config.yaml
translate: 0.06
method: "simmim"
mask_ratio: 0.75
arch: "vit"
norm_position: "pre"
qk_norm: true
moe_every: 2
width: 384
learning_rate: 0.016
orthogonalizer: "polar_express"
ema_decay: 0.995
epochs: 81.2
Rows from block 5 of a small masked image model, named by matrix and row number. Rows with one number within an expert belong to one neuron, the router's apart. Each number is 500 + 50 x the weight over its row's rms, rounded and kept within 0 to 999. All counts start at 0. Numbers have three digits each.
Before each expert's rows are labels from the 100 images, of 14848, where the router gives the expert most weight on average: "patch colour" is the nearest of a few named colours to the mean colour under the peak. Only what is clearly more common there than usual is listed. The data: photos with spoken descriptions (Open Images, Localized Narratives).
# router: router (model.blocks.5.mlp.router.weight, 4x384, trained with AdamW), inputs 128-191
# up: expert up (model.blocks.5.mlp.up, 4x192x384), inputs 128-191
# down: expert down (model.blocks.5.mlp.down, 4x384x192, transposed), outputs 128-191

# expert 0
patch colour: white
router.0:542502510452426584444398482470486439477431372515485501467479421477444473499483486502535436495345436470484472505536501556462434484497516456511458467516442459523529486503529416502532512404504459
up.0:596529495601578509556482602477469472551469554528562409488459591502541503573494511507551522439522509408452500418483455546566400620379447438481436456535580503449578514549442509495427364494491486
down.0:520475452602404406425519553500477390386423552445554478552475411500479455467492497531489478482501543556468431527430501468552484415537540458555565444434577499486533473514561657465387515614526467
up.1:465596490477481413491474457494423551501528533479556490566472499477458434583474475488503469438504475471462486594469442464509478557499495522464549551619488567475524497484530522482381399501530540
down.1:537475468536513553548515489492441508439548441440439460538518455456410493469542513445493413481454448504411584484556451580489518578523411469487533496498490555562461471485494526484513548455495439
up.2:498543483499439512468445442509545535436443436437458575632591507539503514480544435385480523451517414511502530440440476496441514542624502591374539664540481458527503497493449537566512450430457509
down.2:537434524405549395419464483518508568496490530588540595438436477504445423477543334494524483517376441535457424529414511532483584489496572512441512495541546491423461529498421373496441499463472524
up.3:493505496460565462504497523484497455555475464509522502504528410503418585472514462546486496527570505494538555507450378452555505438519386523514481464496446492474534470494538585425483442490445500
down.3:559467534465490449444464521435545538476521553465475480524572529489445508492508417510503480597565489510477486533413494566475491506525564513524543511393427517486559429547555477421436478596529496
up.4:447455593525526539557480487463516545555530657525544506523516494525539526463485374471546495491473567501497468533447494456526499521385473512506492436465558461533507602544561587554536509454525485
down.4:526493546477409410510576557456505563559544504552476463565558508530486460387489495551593452544394478459522450529598480511438518500578477565529556546489445535634635470465497497505512562493449520
up.5:512607587491453497599586617514462571457487553539466563532499501460430497433486409468412613583502485324528420449526459525484445574505488423531503517471611480527460484533398514466505620499505503
down.5:448528595505469394490473507459500459526499416454528491572588533486512428549518571446567530558472560468393535557564552513553532441522484420535442474492493468590555409532482541391495527438446447
up.6:473496490510607426405530576512545490493508455402522467513527499559531548452505427554522431536491572472490501446458632463583510470591512480496481469427434526488439467480453479485447604457510462
down.6:506479559506522511552547531489529498459556430563498553405471395556450515543493455471456567524480489544557568529534494558481506575434583508506423474532498522463468603505556581532563563505532488
up.7:476536476513499468530475516573571507433495488476450453488520457533419452511428443497511442495434501434489473372473521590444545552472490530445556587442506505475554527496624576561577512504455448
down.7:504482523477486422450549454571530341559534568539496593489373411480600613409531489508389471483509519545499488505387469565492454419491548543486498442478544428609536502508485477520643509574502490
up.8:449475505434422429590503454555611593457461481518516457539502470445439552518480535552474535462451471494518497530560557469510589508449446396489429507568594524541450474501516516460519553510477497
down.8:525523510538626494482458547521505519536510481485531489525491553466537390470441566440583511467448503461536490525510475409422444515436475482515533546372483532605530468523393441573551500466557507
up.9:501522538491629617506483488412410514533441358534577503522527522485530509463522543548474523536567471531400570480464414476439492409390529462354543485530401459472562516550471473565576586539487409
down.9:494502481535537550542496479493450462483458476514540442422566457522421608432511642529479525461324398464536524389491522502502396415492468466569548483475491463493479390507516521489568554444491435
up.10:474512493569544556575430490537429470550468495526530535564471534539520486464573447512451447549488490491552448515438463595566658537499507492509515438551570548397479568499476415501569434520418484
down.10:492545483478603533268451423561509452498422520575518463502526530503553502441498386458473442488480490542456506437522489488438285556599479513471519509370405483523558551519604527430437536521529540
up.11:418473512454446442481592449513443511577578461491429441529532490500483589480463482470598355475609467513479554493494375552483521456473439500440461503495556477486551546473458444521545484441464506
down.11:493466458649588477645427486536500458494445486488536507571466533579435426470435560561409440530483432518482597582425484489483588416488417478522447529467375463490474552501584560476446525570540462
up.12:495437559534471532515567443440480501426509519517642551605539576421492445530487478521558578487456460517556509520502474562498481436469505504443561543483469564501571515458505562492458482544518394
down.12:417400459594525510474435578498444572463433483534492490496458494513489533516552514553480438548519475487492453544513504610485477531495378508501519566512536537539525496525475444402591552548472438
up.13:556533472470446417548542564529518451472527461534479553445553457586450429584454481513503451504484554599610490356526459483494452491478524414522549466518432421531487509468514471529412456482408480
down.13:565566542487500537514436485530495528454502536496552460608562600431583631522502523493422545524406594449502460610502472515515599577521538461531497507547485547509528530474451569356569508470466545

# expert 2
patch colour: brown
router.2:551486472442346508449419524465476394550420352466467508452518463479483484489488500489497464450358441482493495446502483532441417450493451477489531467519440535465465501491458300517469425394511491
up.0:505445518460469493554488523472555551493474508505547521457437459552520428498561457506465508517505497528502463435538432520541537545534480424508534478486487496493447497490459490518473516479475530
down.0:484600397437491426465498515550522362360447446523476496604613496505442493446524558466500513520497492512459446534451532567514410428531577496431532446563645508496526435483504549521626555402475556
up.1:502521487531538530518490491385605487506458517535440498533573504490485486522528462571461462547514486565545472553547524570517471532531570624573545464513532490498476536529477426525579543486512463
down.1:525542598523474369534450551581525545410495466538472484508389499464470506519513566456486448472480495535440491522407497453424411441556422509456473456499436538497527557498481483484388486569587511
up.2:476469405458498507490447407469567485553489558625523549515515479494579488499456549422490488434536500390521471519560522514508447490458524425503572454492518467536518437505504500485485606507455493
down.2:498558471513473557424526517523570483505488578669432530491462442568507496488506510475530547517459504532491557461502450547406524439497470491526492534384603502491562494477422482503420457420577491
up.3:520478427392507546634541422435487565470442582570473503383500418467607453551486645580530566419554451533549489525493483535483530452536534473579490490478532404459543472574521485409495490490501547
down.3:601562477516548433477480553454493560430463531533515483508444487498469499483479494517480468354517559586530480470499531479482496450466513431487452510510483444391404517496475546558352475512483561
up.4:540480518531528656485550459351388433490531514619613492468545516540500587518490473540550443470500507342541412519443429553499534410504493558492426527513478485490512554525468542446473516548508497
down.4:476492493430356433623543496468465467428470487496511517531489400534415466482440625473429494544486561551491459509522466467513526436587561496619446533557427450424404454461551579515439548485512449
up.5:550458544495461443501503491476456563500546377468557489457534398524522561418516492404522558453559487486385534411529439437552458461538489425510532440504508476543419429450530496556570632474483465
down.5:477464454473475470591500569534512411499544514493471409571445534503496457533582464473462507500616480483522426644524485426588465492540561495580431512484486523557376510490546586448497492452559440
up.6:460515513491413494614484597502505517472590655547495475525491432511550558429486483496511515515432525482583540474489494378594514490497562519524564446560541428498527487507571640448533559478453528
down.6:466510480555458393410523491485569378474470555438485484474412507481555565400448537497335473520516496524497472632456423524589491526510517492567593469389416512489554539481503537524515425520570542
up.7:427500447516491501510480473547458415521399531511548543489562519462523510501517551592528443507542477443407503432519584414509492527489504526502550542415529457480518519468512561548505505418462461
down.7:493567485508461577477490501502448482542568485525422483408531469527535497425519360471454466555573488466455421446404492426504548466534467495565549436504555487455575416469553573539521573516585543
up.8:452519445455536527491555443511489426450475491520439485547504522486482533440508507581508533554514530509530487444492460586475461439497515436504505436503494479456509537471481560554478466546498483
down.8:567385555489548514534469497490466537642560519554575438491405503481472471472463504520420524457483530398469447604567495354568591573480497466564405471477432498497504562477468468472531627446586520
up.9:584482593391609553524442582483551515509563546626513515606551479542507549519528338461550566548461444565524530453517433442449461510474551541522424568572466438527526497593462561571486537427530526
down.9:455574488411421409600488473479532521500593543368560459408510511528469602556475480503425535498487507528489580488473494434634468493493434520452504477415536591507453532432518635517483516414577418
up.10:474334459448528454605504524482484458547516465488501487423480366508502531442513417521481479483448447496573522581481482434420612460443512515504443501556544443493586539430511509430588595491517499
down.10:498518527431502450375520467447495570413448398510432540477575555455423501542557576538595423535563508484578541505557520463482382339438439522452514514362515408614418501471485479456394465506566520
up.11:447468556469482470524606548495491553514571443528552466532526499421506401515506509554487481505569481433554512573528468508505523460493525471495524501459601573520529462509477388566585520452494567
down.11:456553569510415547537452524498485553651418546569496558427381394485450663592420506539560536494518517569512542552446503531483500530517419500519497518524476592529463535500523557552502460586510525
up.12:582488489525582500411516456442539641463546573512435509483528501520432408453441527475580515585520501550510479489519479531461550491457526515555451480576488509537478540488488618500496467425414506
down.12:465538550532354489511537502512555488542529516402538487567480386469585546475472496481588483469523580497442502426588492450440429590616484514501442507480426501448449527497556493487453520453449485
up.13:461465475447454447520492554473502537514547472439483477469471513496532480506512538507553518438540548519494471514486428567487486490521459489515551481489491525446561503510460518538506522471497497
down.13:486570523510584534495494472480525350552388567407506530535533467632492599475520542511468537505478501555523451427510485457548523571506554454507463417563508522480453443482597515549599456507554498

# expert 1
patch colour: black
router.1:457533528512803520609563521495520578423545537486544493554523526527570574477552533493552510515614460505508465484436531392578557516509544490496548486495528466503502468506558585445511510598490507
up.0:506488507573497553483542499484438483484584546490523419514483518572519418612485475518390485469524413474428472508475533512526413462581539501478557513420564548497523469541524483429560588481520481
down.0:545516502530456483410510546539531480508546585436503561462453451486584583587518566486538476535489580471525542460432502491574477493652414451506345467621474559529465514528486390541475433471509498
up.1:486511529556538501580548465507449412588466496493478567463499497517438372549465448477555527496447513521488498451472476454437488434578441505423487507454527562509490534502398523502502514513624518
down.1:496533553505484458578435492483505464498492458522510523581390453470398402519494449484457451457472457505432565637577459454469309414536464451543453566491524530441522601480544492529509533491486529
up.2:506466544426485555541567461500495485484530482500490448468569476473464348503563423397442512583461409509502436429453550559545561503373468481513488591595562557544504442511560462503489499497497474
down.2:543450534469571494463515523465469434618524507467450518500493437491570511435497462491540514623531418456558549459424507506512488552428489506563597449404557473428530416509534505637582459459587489
up.3:473466434549477476577378480465523630507509509476502511455466484498426522492563562506552499467469364464447469506502455474554558481541482501521510537517507434533461336501508480435595455518418519
down.3:510485491432490453535474498524492296537476511507549529524609490428483489448458508497440560579553569435507464305515481551520437540503525526553506503566455466402477406442478480530464524503550579
up.4:543616414453511419356411510622515468487432501536489493523494466452492496428536460480540474453465451553577442476583449440495489541532497548566526473535506501507520476526574508496589451544471502
down.4:434432585513444462577466529482458581569570459540514459537527567534422500538497478432517527519498480345593420431569538483547528535522525558527467535558520533479564354540452584492519504469506518
up.5:580462499534627577505604440580467403586504512499394473457404584540463488560442546449367534494602505431522550533486588374507420482501490512468443526522517460548462542501488458508425480457505503
down.5:522590485456372488468542516499507402539484427447427439535602491565407411481563519511524558531469486504497544505521431430521574384493446577465572448421448444508472574527524551500526367444501539
up.6:521469455514516517509545443437475496508539536433540524472460513598564465516498560453507445491435568478474470577522572490509445482513446456464507479536399417493403397487524420539462454550531429
down.6:457464506531522513509447486464545529539580502529632437546510629472519560519519470450562513483630629547527437641539481453491612506517528503458466486540538515433402589484516572559506564498504549
up.7:435506445472529512441585509410533509472471497551513532519581516533613516512515586481514478506527445506462533502494511476455347444455542507442512431503506461565561547463583470420501480474415547
down.7:518567475459527434517483504435460432591450575487496583433510461454550677510471420490482508531479495514486497507501415503488651485448473495538517494448475508522492374487451558590602517410556491
up.8:499393459431570512485505482456445491461486456524483475515488490410570554495560519404438503523459468490488571515535430443475474536488448519501489533544545433487383604430529493507481496537541465
down.8:466602528469351591349361507576408535495476441515479464466391634412515528569427429527466502444549490513485415554483458602528544508606520485475497491508527511450447494475475453472486391568453483
up.9:494534506506466469558491538384484470427478538469479476513617533528479504524503571423514470507570454543451509564640471506507474437554489460483555455484488399562461396496481522477438491382478521
down.9:483520487552672531407522513527541413461483451519555437532440530533465577497541557519410428496463550518484582536496472470500488469501436470580450538600468514458476451521492499449540397467480501
up.10:511500424497574494591527532525471555485405433569534531513470449493482379494524518533437490549459438426441509475409528533503542569478513527482507461495386484494576416521324457518466485514608467
down.10:537498494518500519362561580499466515447616495540515441535550530478531642444529546451512416527468532417499509558560541480445423564585545482487550569585493527440606433502624423459591524442456430
up.11:504435513494607499460439493506497517495504502522569507511416540504489451564531521534427425424511392473489530509436450407444503507501469477416520465593553547510438524425583455616356470550527517
down.11:501444457477516534535461506505495454481526591582607522577580523495576557434417477468549495475431555421417471401483500531508447427579537503475508579548532521438540522482492478516515468536526487
up.12:437452568545483474445478458410608523526529491516532523558504418492620519535521505501540383462500426513446513444520490498507503551494471480469586479486525465434547426494504485443556504539533500
down.12:575604541487429534485478542560462507573519506490516534457550619593515470552464487547416499591506438475535518503537475526487448409471522490524451515498448448440465541501534438511457520507414523
up.13:475532516483494427437482498496492485449559484572525533430429483487520470552512482541430460459457515512493496483540419522500461470574490461411588452531367489449440533499516434505582522506541499
down.13:429477488483371504491507536461461558506505507493520575596506515487434516540508604460543520467469601529481495529577488505485459521560504490464423434563435492384521510476538463462405506537573430