From a checkpoint of a small masked image model.
Model: 40-pixel images, arch vit.
Training: muon at rate 0.016, 21500 steps, batches of 384.
Data: 101725 training examples, 81.2 epochs.
Rows from block 3, named by matrix and row number. Rows with one number belong to one attention dimension. Each number is 50 + 10 x the weight over its row's rms, rounded and kept within 0 to 99. All counts start at 0. After the name is the row's rms in percent of the matrix's.
# q: attention query (model.blocks.3.attn.q.weight, 384x384), inputs 128-255
# k: attention key (model.blocks.3.attn.k.weight, 384x384), inputs 128-255
q.208 107:40 37 41 55 71 49 59 42 29 43 57 36 56 41 69 47 34 56 46 54 43 31 38 50 62 39 41 52 53 47 56 48 56 65 75 23 30 76 47 45 59 59 43 60 43 48 36 24 49 45 60 43 55 37 59 60 47 46 45 52 51 63 55 36 49 21 56 46 64 44 36 21 44 54 42 51 37 44 47 61 38 46 45 35 43 58 53 34 46 48 51 40 58 51 59 51 64 49 47 54 42 51 61 51 49 59 50 49 59 39 59 51 54 55 56 50 59 66 37 54 28 46 50 47 49 48 50 59
k.208 106:46 55 68 57 39 53 60 67 44 43 55 43 50 27 55 54 38 56 63 37 41 50 63 31 46 62 57 50 58 59 53 49 37 59 45 43 64 44 38 28 52 39 42 51 59 36 36 39 43 48 50 55 42 57 67 72 48 48 59 52 53 51 35 57 31 41 43 47 57 55 40 46 32 40 56 38 49 38 30 25 39 70 53 39 44 35 63 49 58 44 33 38 47 47 53 48 56 45 40 65 48 58 62 60 53 53 60 61 58 55 51 65 59 48 41 29 55 48 48 50 49 66 48 41 68 39 52 51
q.209 109:38 56 49 39 63 57 43 63 30 68 44 74 28 54 54 46 71 37 48 69 65 53 50 51 52 33 45 56 50 54 54 53 57 49 40 58 61 46 54 56 30 39 39 44 36 60 68 53 70 56 34 41 49 55 72 41 55 55 41 58 64 39 54 49 56 55 69 50 39 57 69 38 42 41 49 42 50 38 51 39 48 59 50 44 47 50 46 49 59 51 49 71 48 48 39 45 46 63 67 52 57 40 68 57 47 46 31 53 56 56 50 50 45 44 38 52 49 54 41 56 37 58 47 74 34 27 54 38
k.209 103:50 42 55 43 47 47 44 47 41 71 58 42 54 58 48 50 57 52 47 41 47 60 32 52 55 64 59 39 50 46 56 62 43 51 42 46 47 54 29 35 44 38 45 57 51 52 55 47 51 59 68 28 57 34 55 47 48 48 58 41 46 42 54 39 45 74 59 49 49 69 56 48 43 53 50 58 57 54 52 56 54 35 49 54 52 43 32 54 45 51 48 60 37 54 51 45 58 47 64 48 60 38 48 52 54 51 64 40 47 47 45 48 46 49 48 67 62 58 63 40 50 51 57 57 64 48 62 61
q.210 108:40 37 56 53 60 72 41 58 53 44 43 46 43 41 61 42 73 60 58 57 47 44 47 40 46 60 34 63 39 55 52 35 46 65 57 45 47 48 71 50 49 41 48 55 45 57 59 46 55 48 37 34 53 60 45 44 53 34 50 75 51 51 27 54 60 65 71 69 50 56 42 72 53 57 54 49 46 65 50 42 55 61 45 50 44 22 49 37 58 48 53 52 41 62 47 41 47 49 43 39 59 55 41 51 54 68 51 35 50 43 51 75 48 59 55 35 46 67 38 47 28 53 42 49 64 53 46 41
k.210 110:36 42 58 56 62 57 60 53 46 44 57 35 43 56 40 58 34 61 54 60 63 39 62 46 49 45 58 49 43 54 49 51 60 51 64 53 59 49 35 31 45 54 53 54 45 45 38 49 48 53 40 46 47 43 57 39 48 54 51 58 68 46 49 50 85 68 61 65 66 69 37 49 56 47 52 39 46 46 48 54 43 41 51 50 59 53 62 60 50 59 40 44 42 47 49 57 43 37 37 55 55 49 23 64 48 36 48 58 44 61 53 51 51 43 45 51 41 51 69 54 51 59 54 38 55 55 47 55
q.211 110:26 42 58 29 56 62 53 47 51 44 56 48 50 54 51 54 56 50 61 51 51 53 41 45 62 35 57 67 51 51 51 58 53 58 69 57 49 73 50 43 48 57 69 50 48 57 58 30 55 38 55 39 54 47 56 55 23 63 44 54 57 46 29 42 37 47 44 41 39 62 25 41 52 63 62 53 40 43 39 42 40 62 40 54 56 45 48 57 48 48 63 46 49 60 53 69 42 51 44 52 43 61 48 69 61 43 51 29 50 26 47 62 43 45 35 39 46 65 48 50 59 46 42 51 52 75 42 42
k.211 108:45 53 57 42 46 58 58 56 56 50 47 35 34 51 55 45 46 45 52 53 45 65 58 61 40 53 48 23 56 73 45 49 35 52 35 49 31 36 60 46 60 41 44 55 70 55 44 51 66 56 52 40 48 44 59 47 45 63 39 59 35 31 43 51 33 33 40 36 46 40 46 52 65 40 55 46 44 67 59 52 45 48 50 41 72 35 67 57 43 57 51 47 54 45 52 52 54 40 52 47 43 54 41 49 58 53 45 43 46 66 54 47 54 31 63 44 49 77 45 33 58 58 43 46 50 57 74 43
q.212 117:59 56 58 54 56 63 44 51 44 44 54 46 48 43 32 56 38 60 51 56 42 40 56 43 37 45 62 52 64 47 32 65 43 59 51 58 37 33 37 55 48 47 56 46 57 47 43 55 45 61 47 34 55 52 49 35 51 56 38 47 35 64 26 56 54 48 62 62 58 50 48 41 56 40 58 46 52 65 59 50 42 56 57 64 24 51 52 47 68 61 50 52 61 61 41 58 39 43 41 49 45 51 54 41 40 42 50 31 57 43 50 59 51 56 49 53 62 39 48 51 43 69 66 48 44 50 51 62
k.212 112:55 34 51 55 47 35 41 62 49 43 34 51 47 51 69 48 41 52 73 61 47 28 38 45 43 61 47 55 56 49 57 46 55 67 36 55 29 45 62 39 47 39 43 53 62 50 56 48 28 40 61 70 35 50 15 51 39 53 54 64 27 57 60 52 71 50 56 63 73 30 48 61 59 41 51 38 54 40 48 44 45 37 40 49 33 51 38 61 73 41 58 56 45 53 46 58 56 56 41 47 48 63 44 38 52 46 45 67 46 78 47 65 46 49 60 55 42 48 53 64 52 62 54 32 66 44 48 52
q.213 114:37 50 44 51 37 57 49 55 51 43 57 49 36 82 42 60 45 49 51 65 60 56 84 53 40 47 47 55 55 33 45 55 64 69 40 53 65 51 40 40 31 53 50 49 43 45 59 49 57 29 54 64 65 49 52 52 60 66 68 37 31 50 35 49 44 41 55 47 48 53 49 46 49 54 46 55 50 48 45 47 40 59 49 46 53 54 48 48 44 37 43 50 45 47 42 64 58 52 46 43 58 85 52 49 56 47 50 42 41 56 41 36 42 50 59 45 36 28 52 55 41 52 48 73 48 40 64 47
k.213 104:47 49 48 48 50 45 71 65 43 38 55 59 63 51 42 29 49 60 65 40 49 61 49 50 60 48 57 33 50 61 51 46 47 25 63 57 44 44 38 55 53 46 48 53 46 51 54 44 48 33 43 48 53 51 69 48 61 49 40 50 57 58 62 50 32 61 55 49 31 49 52 52 46 46 58 38 40 58 58 69 45 70 39 58 50 46 58 57 38 54 47 50 50 56 42 44 42 48 62 57 58 34 42 49 61 46 57 54 44 55 37 34 51 58 61 59 53 41 43 59 38 41 47 60 45 67 42 49
q.214 109:55 57 61 46 55 34 73 39 46 65 51 55 50 45 45 30 61 64 47 47 46 67 43 47 52 56 48 55 61 46 37 63 54 62 50 39 32 49 51 49 55 51 57 61 48 46 38 62 51 53 65 53 28 35 46 60 38 47 65 34 39 55 32 57 56 39 50 44 66 44 62 38 64 28 41 68 39 49 60 47 44 28 44 31 48 43 44 20 58 42 59 39 48 35 56 57 42 49 40 33 40 47 40 59 56 42 50 54 48 44 62 52 59 46 56 48 40 55 56 47 59 35 36 47 41 31 40 63
k.214 114:56 64 40 45 67 30 32 50 61 47 72 61 47 69 43 38 67 48 45 47 49 62 30 41 57 36 54 50 43 55 47 58 46 42 57 36 48 49 53 54 48 51 37 47 39 61 43 48 67 47 56 40 50 60 69 51 46 54 45 49 59 51 39 55 42 47 53 43 38 25 79 39 59 56 54 38 44 53 42 48 45 43 44 59 50 47 52 48 53 38 48 42 46 43 52 32 41 44 55 51 46 36 52 52 42 51 51 52 36 54 47 46 55 48 58 49 44 65 41 34 47 48 53 51 58 56 57 27
q.215 105:34 50 57 61 35 58 48 50 69 49 58 47 52 62 61 43 50 49 51 55 51 39 63 49 44 32 49 56 49 62 39 65 58 43 56 48 55 39 51 44 34 52 42 30 64 50 55 51 51 50 53 43 44 37 43 55 54 48 56 49 62 22 61 66 37 46 36 37 30 33 44 46 52 64 35 33 44 51 52 51 33 52 53 53 48 55 52 65 70 48 50 61 43 52 43 52 43 48 39 42 56 67 43 47 51 53 54 63 44 65 52 44 61 54 56 53 57 54 53 43 48 48 61 51 47 46 59 27
k.215 113:59 50 47 55 67 61 46 51 53 73 56 22 81 54 46 51 47 40 37 53 45 62 59 71 63 51 55 54 43 62 47 43 51 52 55 60 54 54 42 55 52 50 75 64 45 45 60 52 49 41 43 59 54 40 58 48 44 22 55 51 55 51 60 54 13 20 44 24 32 44 53 53 42 50 46 52 41 38 51 53 45 52 43 36 45 55 48 35 61 69 48 63 34 57 52 66 45 41 61 39 54 51 30 38 36 38 67 50 43 46 50 41 45 61 61 41 53 34 65 66 42 43 55 64 49 66 47 40
q.216 104:39 42 58 36 43 43 71 61 49 40 50 55 60 64 63 50 39 48 59 67 54 48 39 58 40 46 37 51 58 36 59 60 54 52 55 48 67 64 56 51 39 42 50 66 38 43 43 62 51 44 37 56 49 68 20 60 35 57 74 42 48 55 64 47 59 62 75 52 45 41 52 25 46 61 43 29 36 51 36 53 55 28 45 45 68 67 60 46 26 43 48 50 51 37 54 62 65 54 42 42 42 49 53 48 48 22 54 50 42 39 59 43 41 48 65 55 64 62 59 49 46 40 28 47 63 49 52 51
k.216 112:51 54 37 59 54 50 56 46 52 47 46 49 53 51 67 40 53 44 44 45 58 48 49 36 57 66 38 49 57 73 47 50 47 43 67 51 75 36 37 44 53 60 31 36 36 56 19 52 47 28 28 64 48 58 49 56 36 46 59 56 50 51 19 52 64 66 59 47 42 63 38 54 47 42 56 46 27 39 40 27 30 49 53 33 38 36 43 49 43 58 45 46 42 58 51 26 41 64 45 64 47 57 42 49 55 32 60 52 57 36 52 61 51 60 62 37 48 60 40 45 49 33 47 61 61 46 52 53
q.217 108:58 56 49 29 53 64 53 52 58 32 53 50 63 43 60 40 39 39 41 36 68 40 54 38 41 47 58 50 41 63 65 36 60 22 45 42 44 51 51 42 57 61 51 37 38 49 55 37 56 43 61 52 64 35 49 57 60 43 38 50 69 48 38 55 55 41 63 35 37 47 49 61 48 56 63 32 53 45 42 45 34 51 63 65 53 65 53 49 33 40 44 49 50 46 48 43 48 49 44 40 48 42 35 48 47 43 57 34 48 37 57 55 60 40 56 52 47 41 49 43 39 63 42 60 47 51 58 33
k.217 100:49 52 51 62 56 51 47 59 47 61 52 55 45 51 48 44 37 50 54 51 42 49 46 52 44 46 54 56 47 53 63 44 57 59 40 47 49 44 48 56 46 58 56 60 50 49 54 52 44 34 53 44 44 39 52 57 43 46 46 59 38 42 57 36 69 70 56 68 44 72 35 31 33 26 55 61 57 38 59 52 42 17 53 54 49 58 62 51 39 55 44 72 43 57 55 39 50 68 53 60 44 54 52 46 55 42 47 55 63 45 52 49 48 49 32 51 42 47 53 56 69 49 60 59 50 44 48 59
q.218 113:56 37 57 62 54 43 40 44 61 44 32 57 61 28 55 50 61 48 55 56 54 45 64 54 65 52 49 50 57 41 45 62 63 52 57 43 37 44 57 49 63 52 57 47 53 58 46 36 53 57 26 60 44 54 44 41 56 47 32 46 52 53 36 47 43 44 36 61 46 44 63 48 59 50 54 63 50 35 50 33 54 84 52 40 39 59 30 55 46 42 43 34 52 64 43 52 48 40 49 59 62 61 44 61 48 44 55 39 56 52 44 58 42 61 42 64 54 59 40 44 61 28 50 33 50 71 51 48
k.218 111:48 35 47 40 39 63 64 48 42 65 36 49 73 48 53 46 69 49 69 47 39 43 29 46 30 55 53 50 48 52 50 49 45 48 46 52 53 39 48 59 48 47 50 55 59 53 49 61 41 41 36 57 52 59 54 59 39 70 49 49 60 53 28 42 36 34 36 38 44 49 55 45 61 66 51 52 57 38 50 51 69 53 45 41 45 55 39 31 45 48 49 67 42 62 45 59 57 54 55 55 46 49 55 63 28 56 54 40 67 63 56 68 50 41 57 62 42 34 66 54 51 51 36 51 54 53 53 45
q.219 107:59 46 46 47 51 51 56 43 50 65 42 56 64 36 65 56 36 55 36 34 30 57 51 52 55 44 41 69 58 32 55 58 64 43 64 49 60 55 55 52 54 64 47 52 37 51 68 46 32 50 39 44 46 49 52 63 58 55 68 59 62 74 60 64 51 51 54 48 33 45 54 39 54 47 34 53 43 35 51 52 29 65 53 43 51 53 50 51 58 53 56 57 46 36 33 45 43 56 50 57 48 61 48 41 41 39 38 54 55 61 46 45 39 56 30 65 46 34 58 53 48 66 73 51 51 27 65 60
k.219 108:41 49 53 51 68 43 32 53 41 42 65 53 52 72 32 47 43 58 66 51 59 59 44 31 34 52 39 66 62 65 62 61 40 37 41 34 41 57 45 51 62 37 39 40 59 51 44 50 68 39 38 57 38 46 63 36 31 43 41 53 51 58 26 65 47 54 64 46 41 44 55 47 44 39 39 58 49 55 41 50 38 66 61 46 44 32 54 51 29 52 43 41 48 65 64 52 62 61 48 56 47 74 40 45 40 54 41 61 53 50 63 54 46 49 25 66 42 33 40 64 50 47 55 52 46 50 54 44
q.220 112:62 61 56 47 67 50 56 62 42 52 39 48 52 44 42 47 62 36 37 50 43 46 49 44 48 45 46 56 44 41 51 45 54 66 49 57 48 59 65 77 37 57 72 55 57 49 38 59 51 51 43 51 36 55 58 59 43 53 54 57 30 51 56 38 34 36 49 51 50 37 49 63 42 42 52 49 62 54 61 50 73 34 66 64 36 51 36 54 51 52 59 60 44 43 61 43 49 63 47 43 38 49 50 37 41 46 48 37 48 44 49 66 41 39 40 46 58 50 53 54 51 41 61 50 46 40 56 69
k.220 107:48 39 66 56 39 44 61 44 64 51 49 44 54 58 56 72 27 39 52 57 32 68 38 69 31 45 52 63 51 46 37 36 43 53 57 54 53 53 46 30 49 60 48 38 49 50 53 39 31 61 63 47 63 61 45 64 42 62 38 55 47 46 31 41 37 40 52 47 53 53 41 50 52 45 53 66 46 60 57 56 61 44 60 59 65 64 51 29 37 50 53 55 49 55 63 43 44 63 41 56 39 51 68 39 59 50 57 63 46 48 68 49 46 54 34 52 44 53 57 49 51 37 62 45 47 57 45 45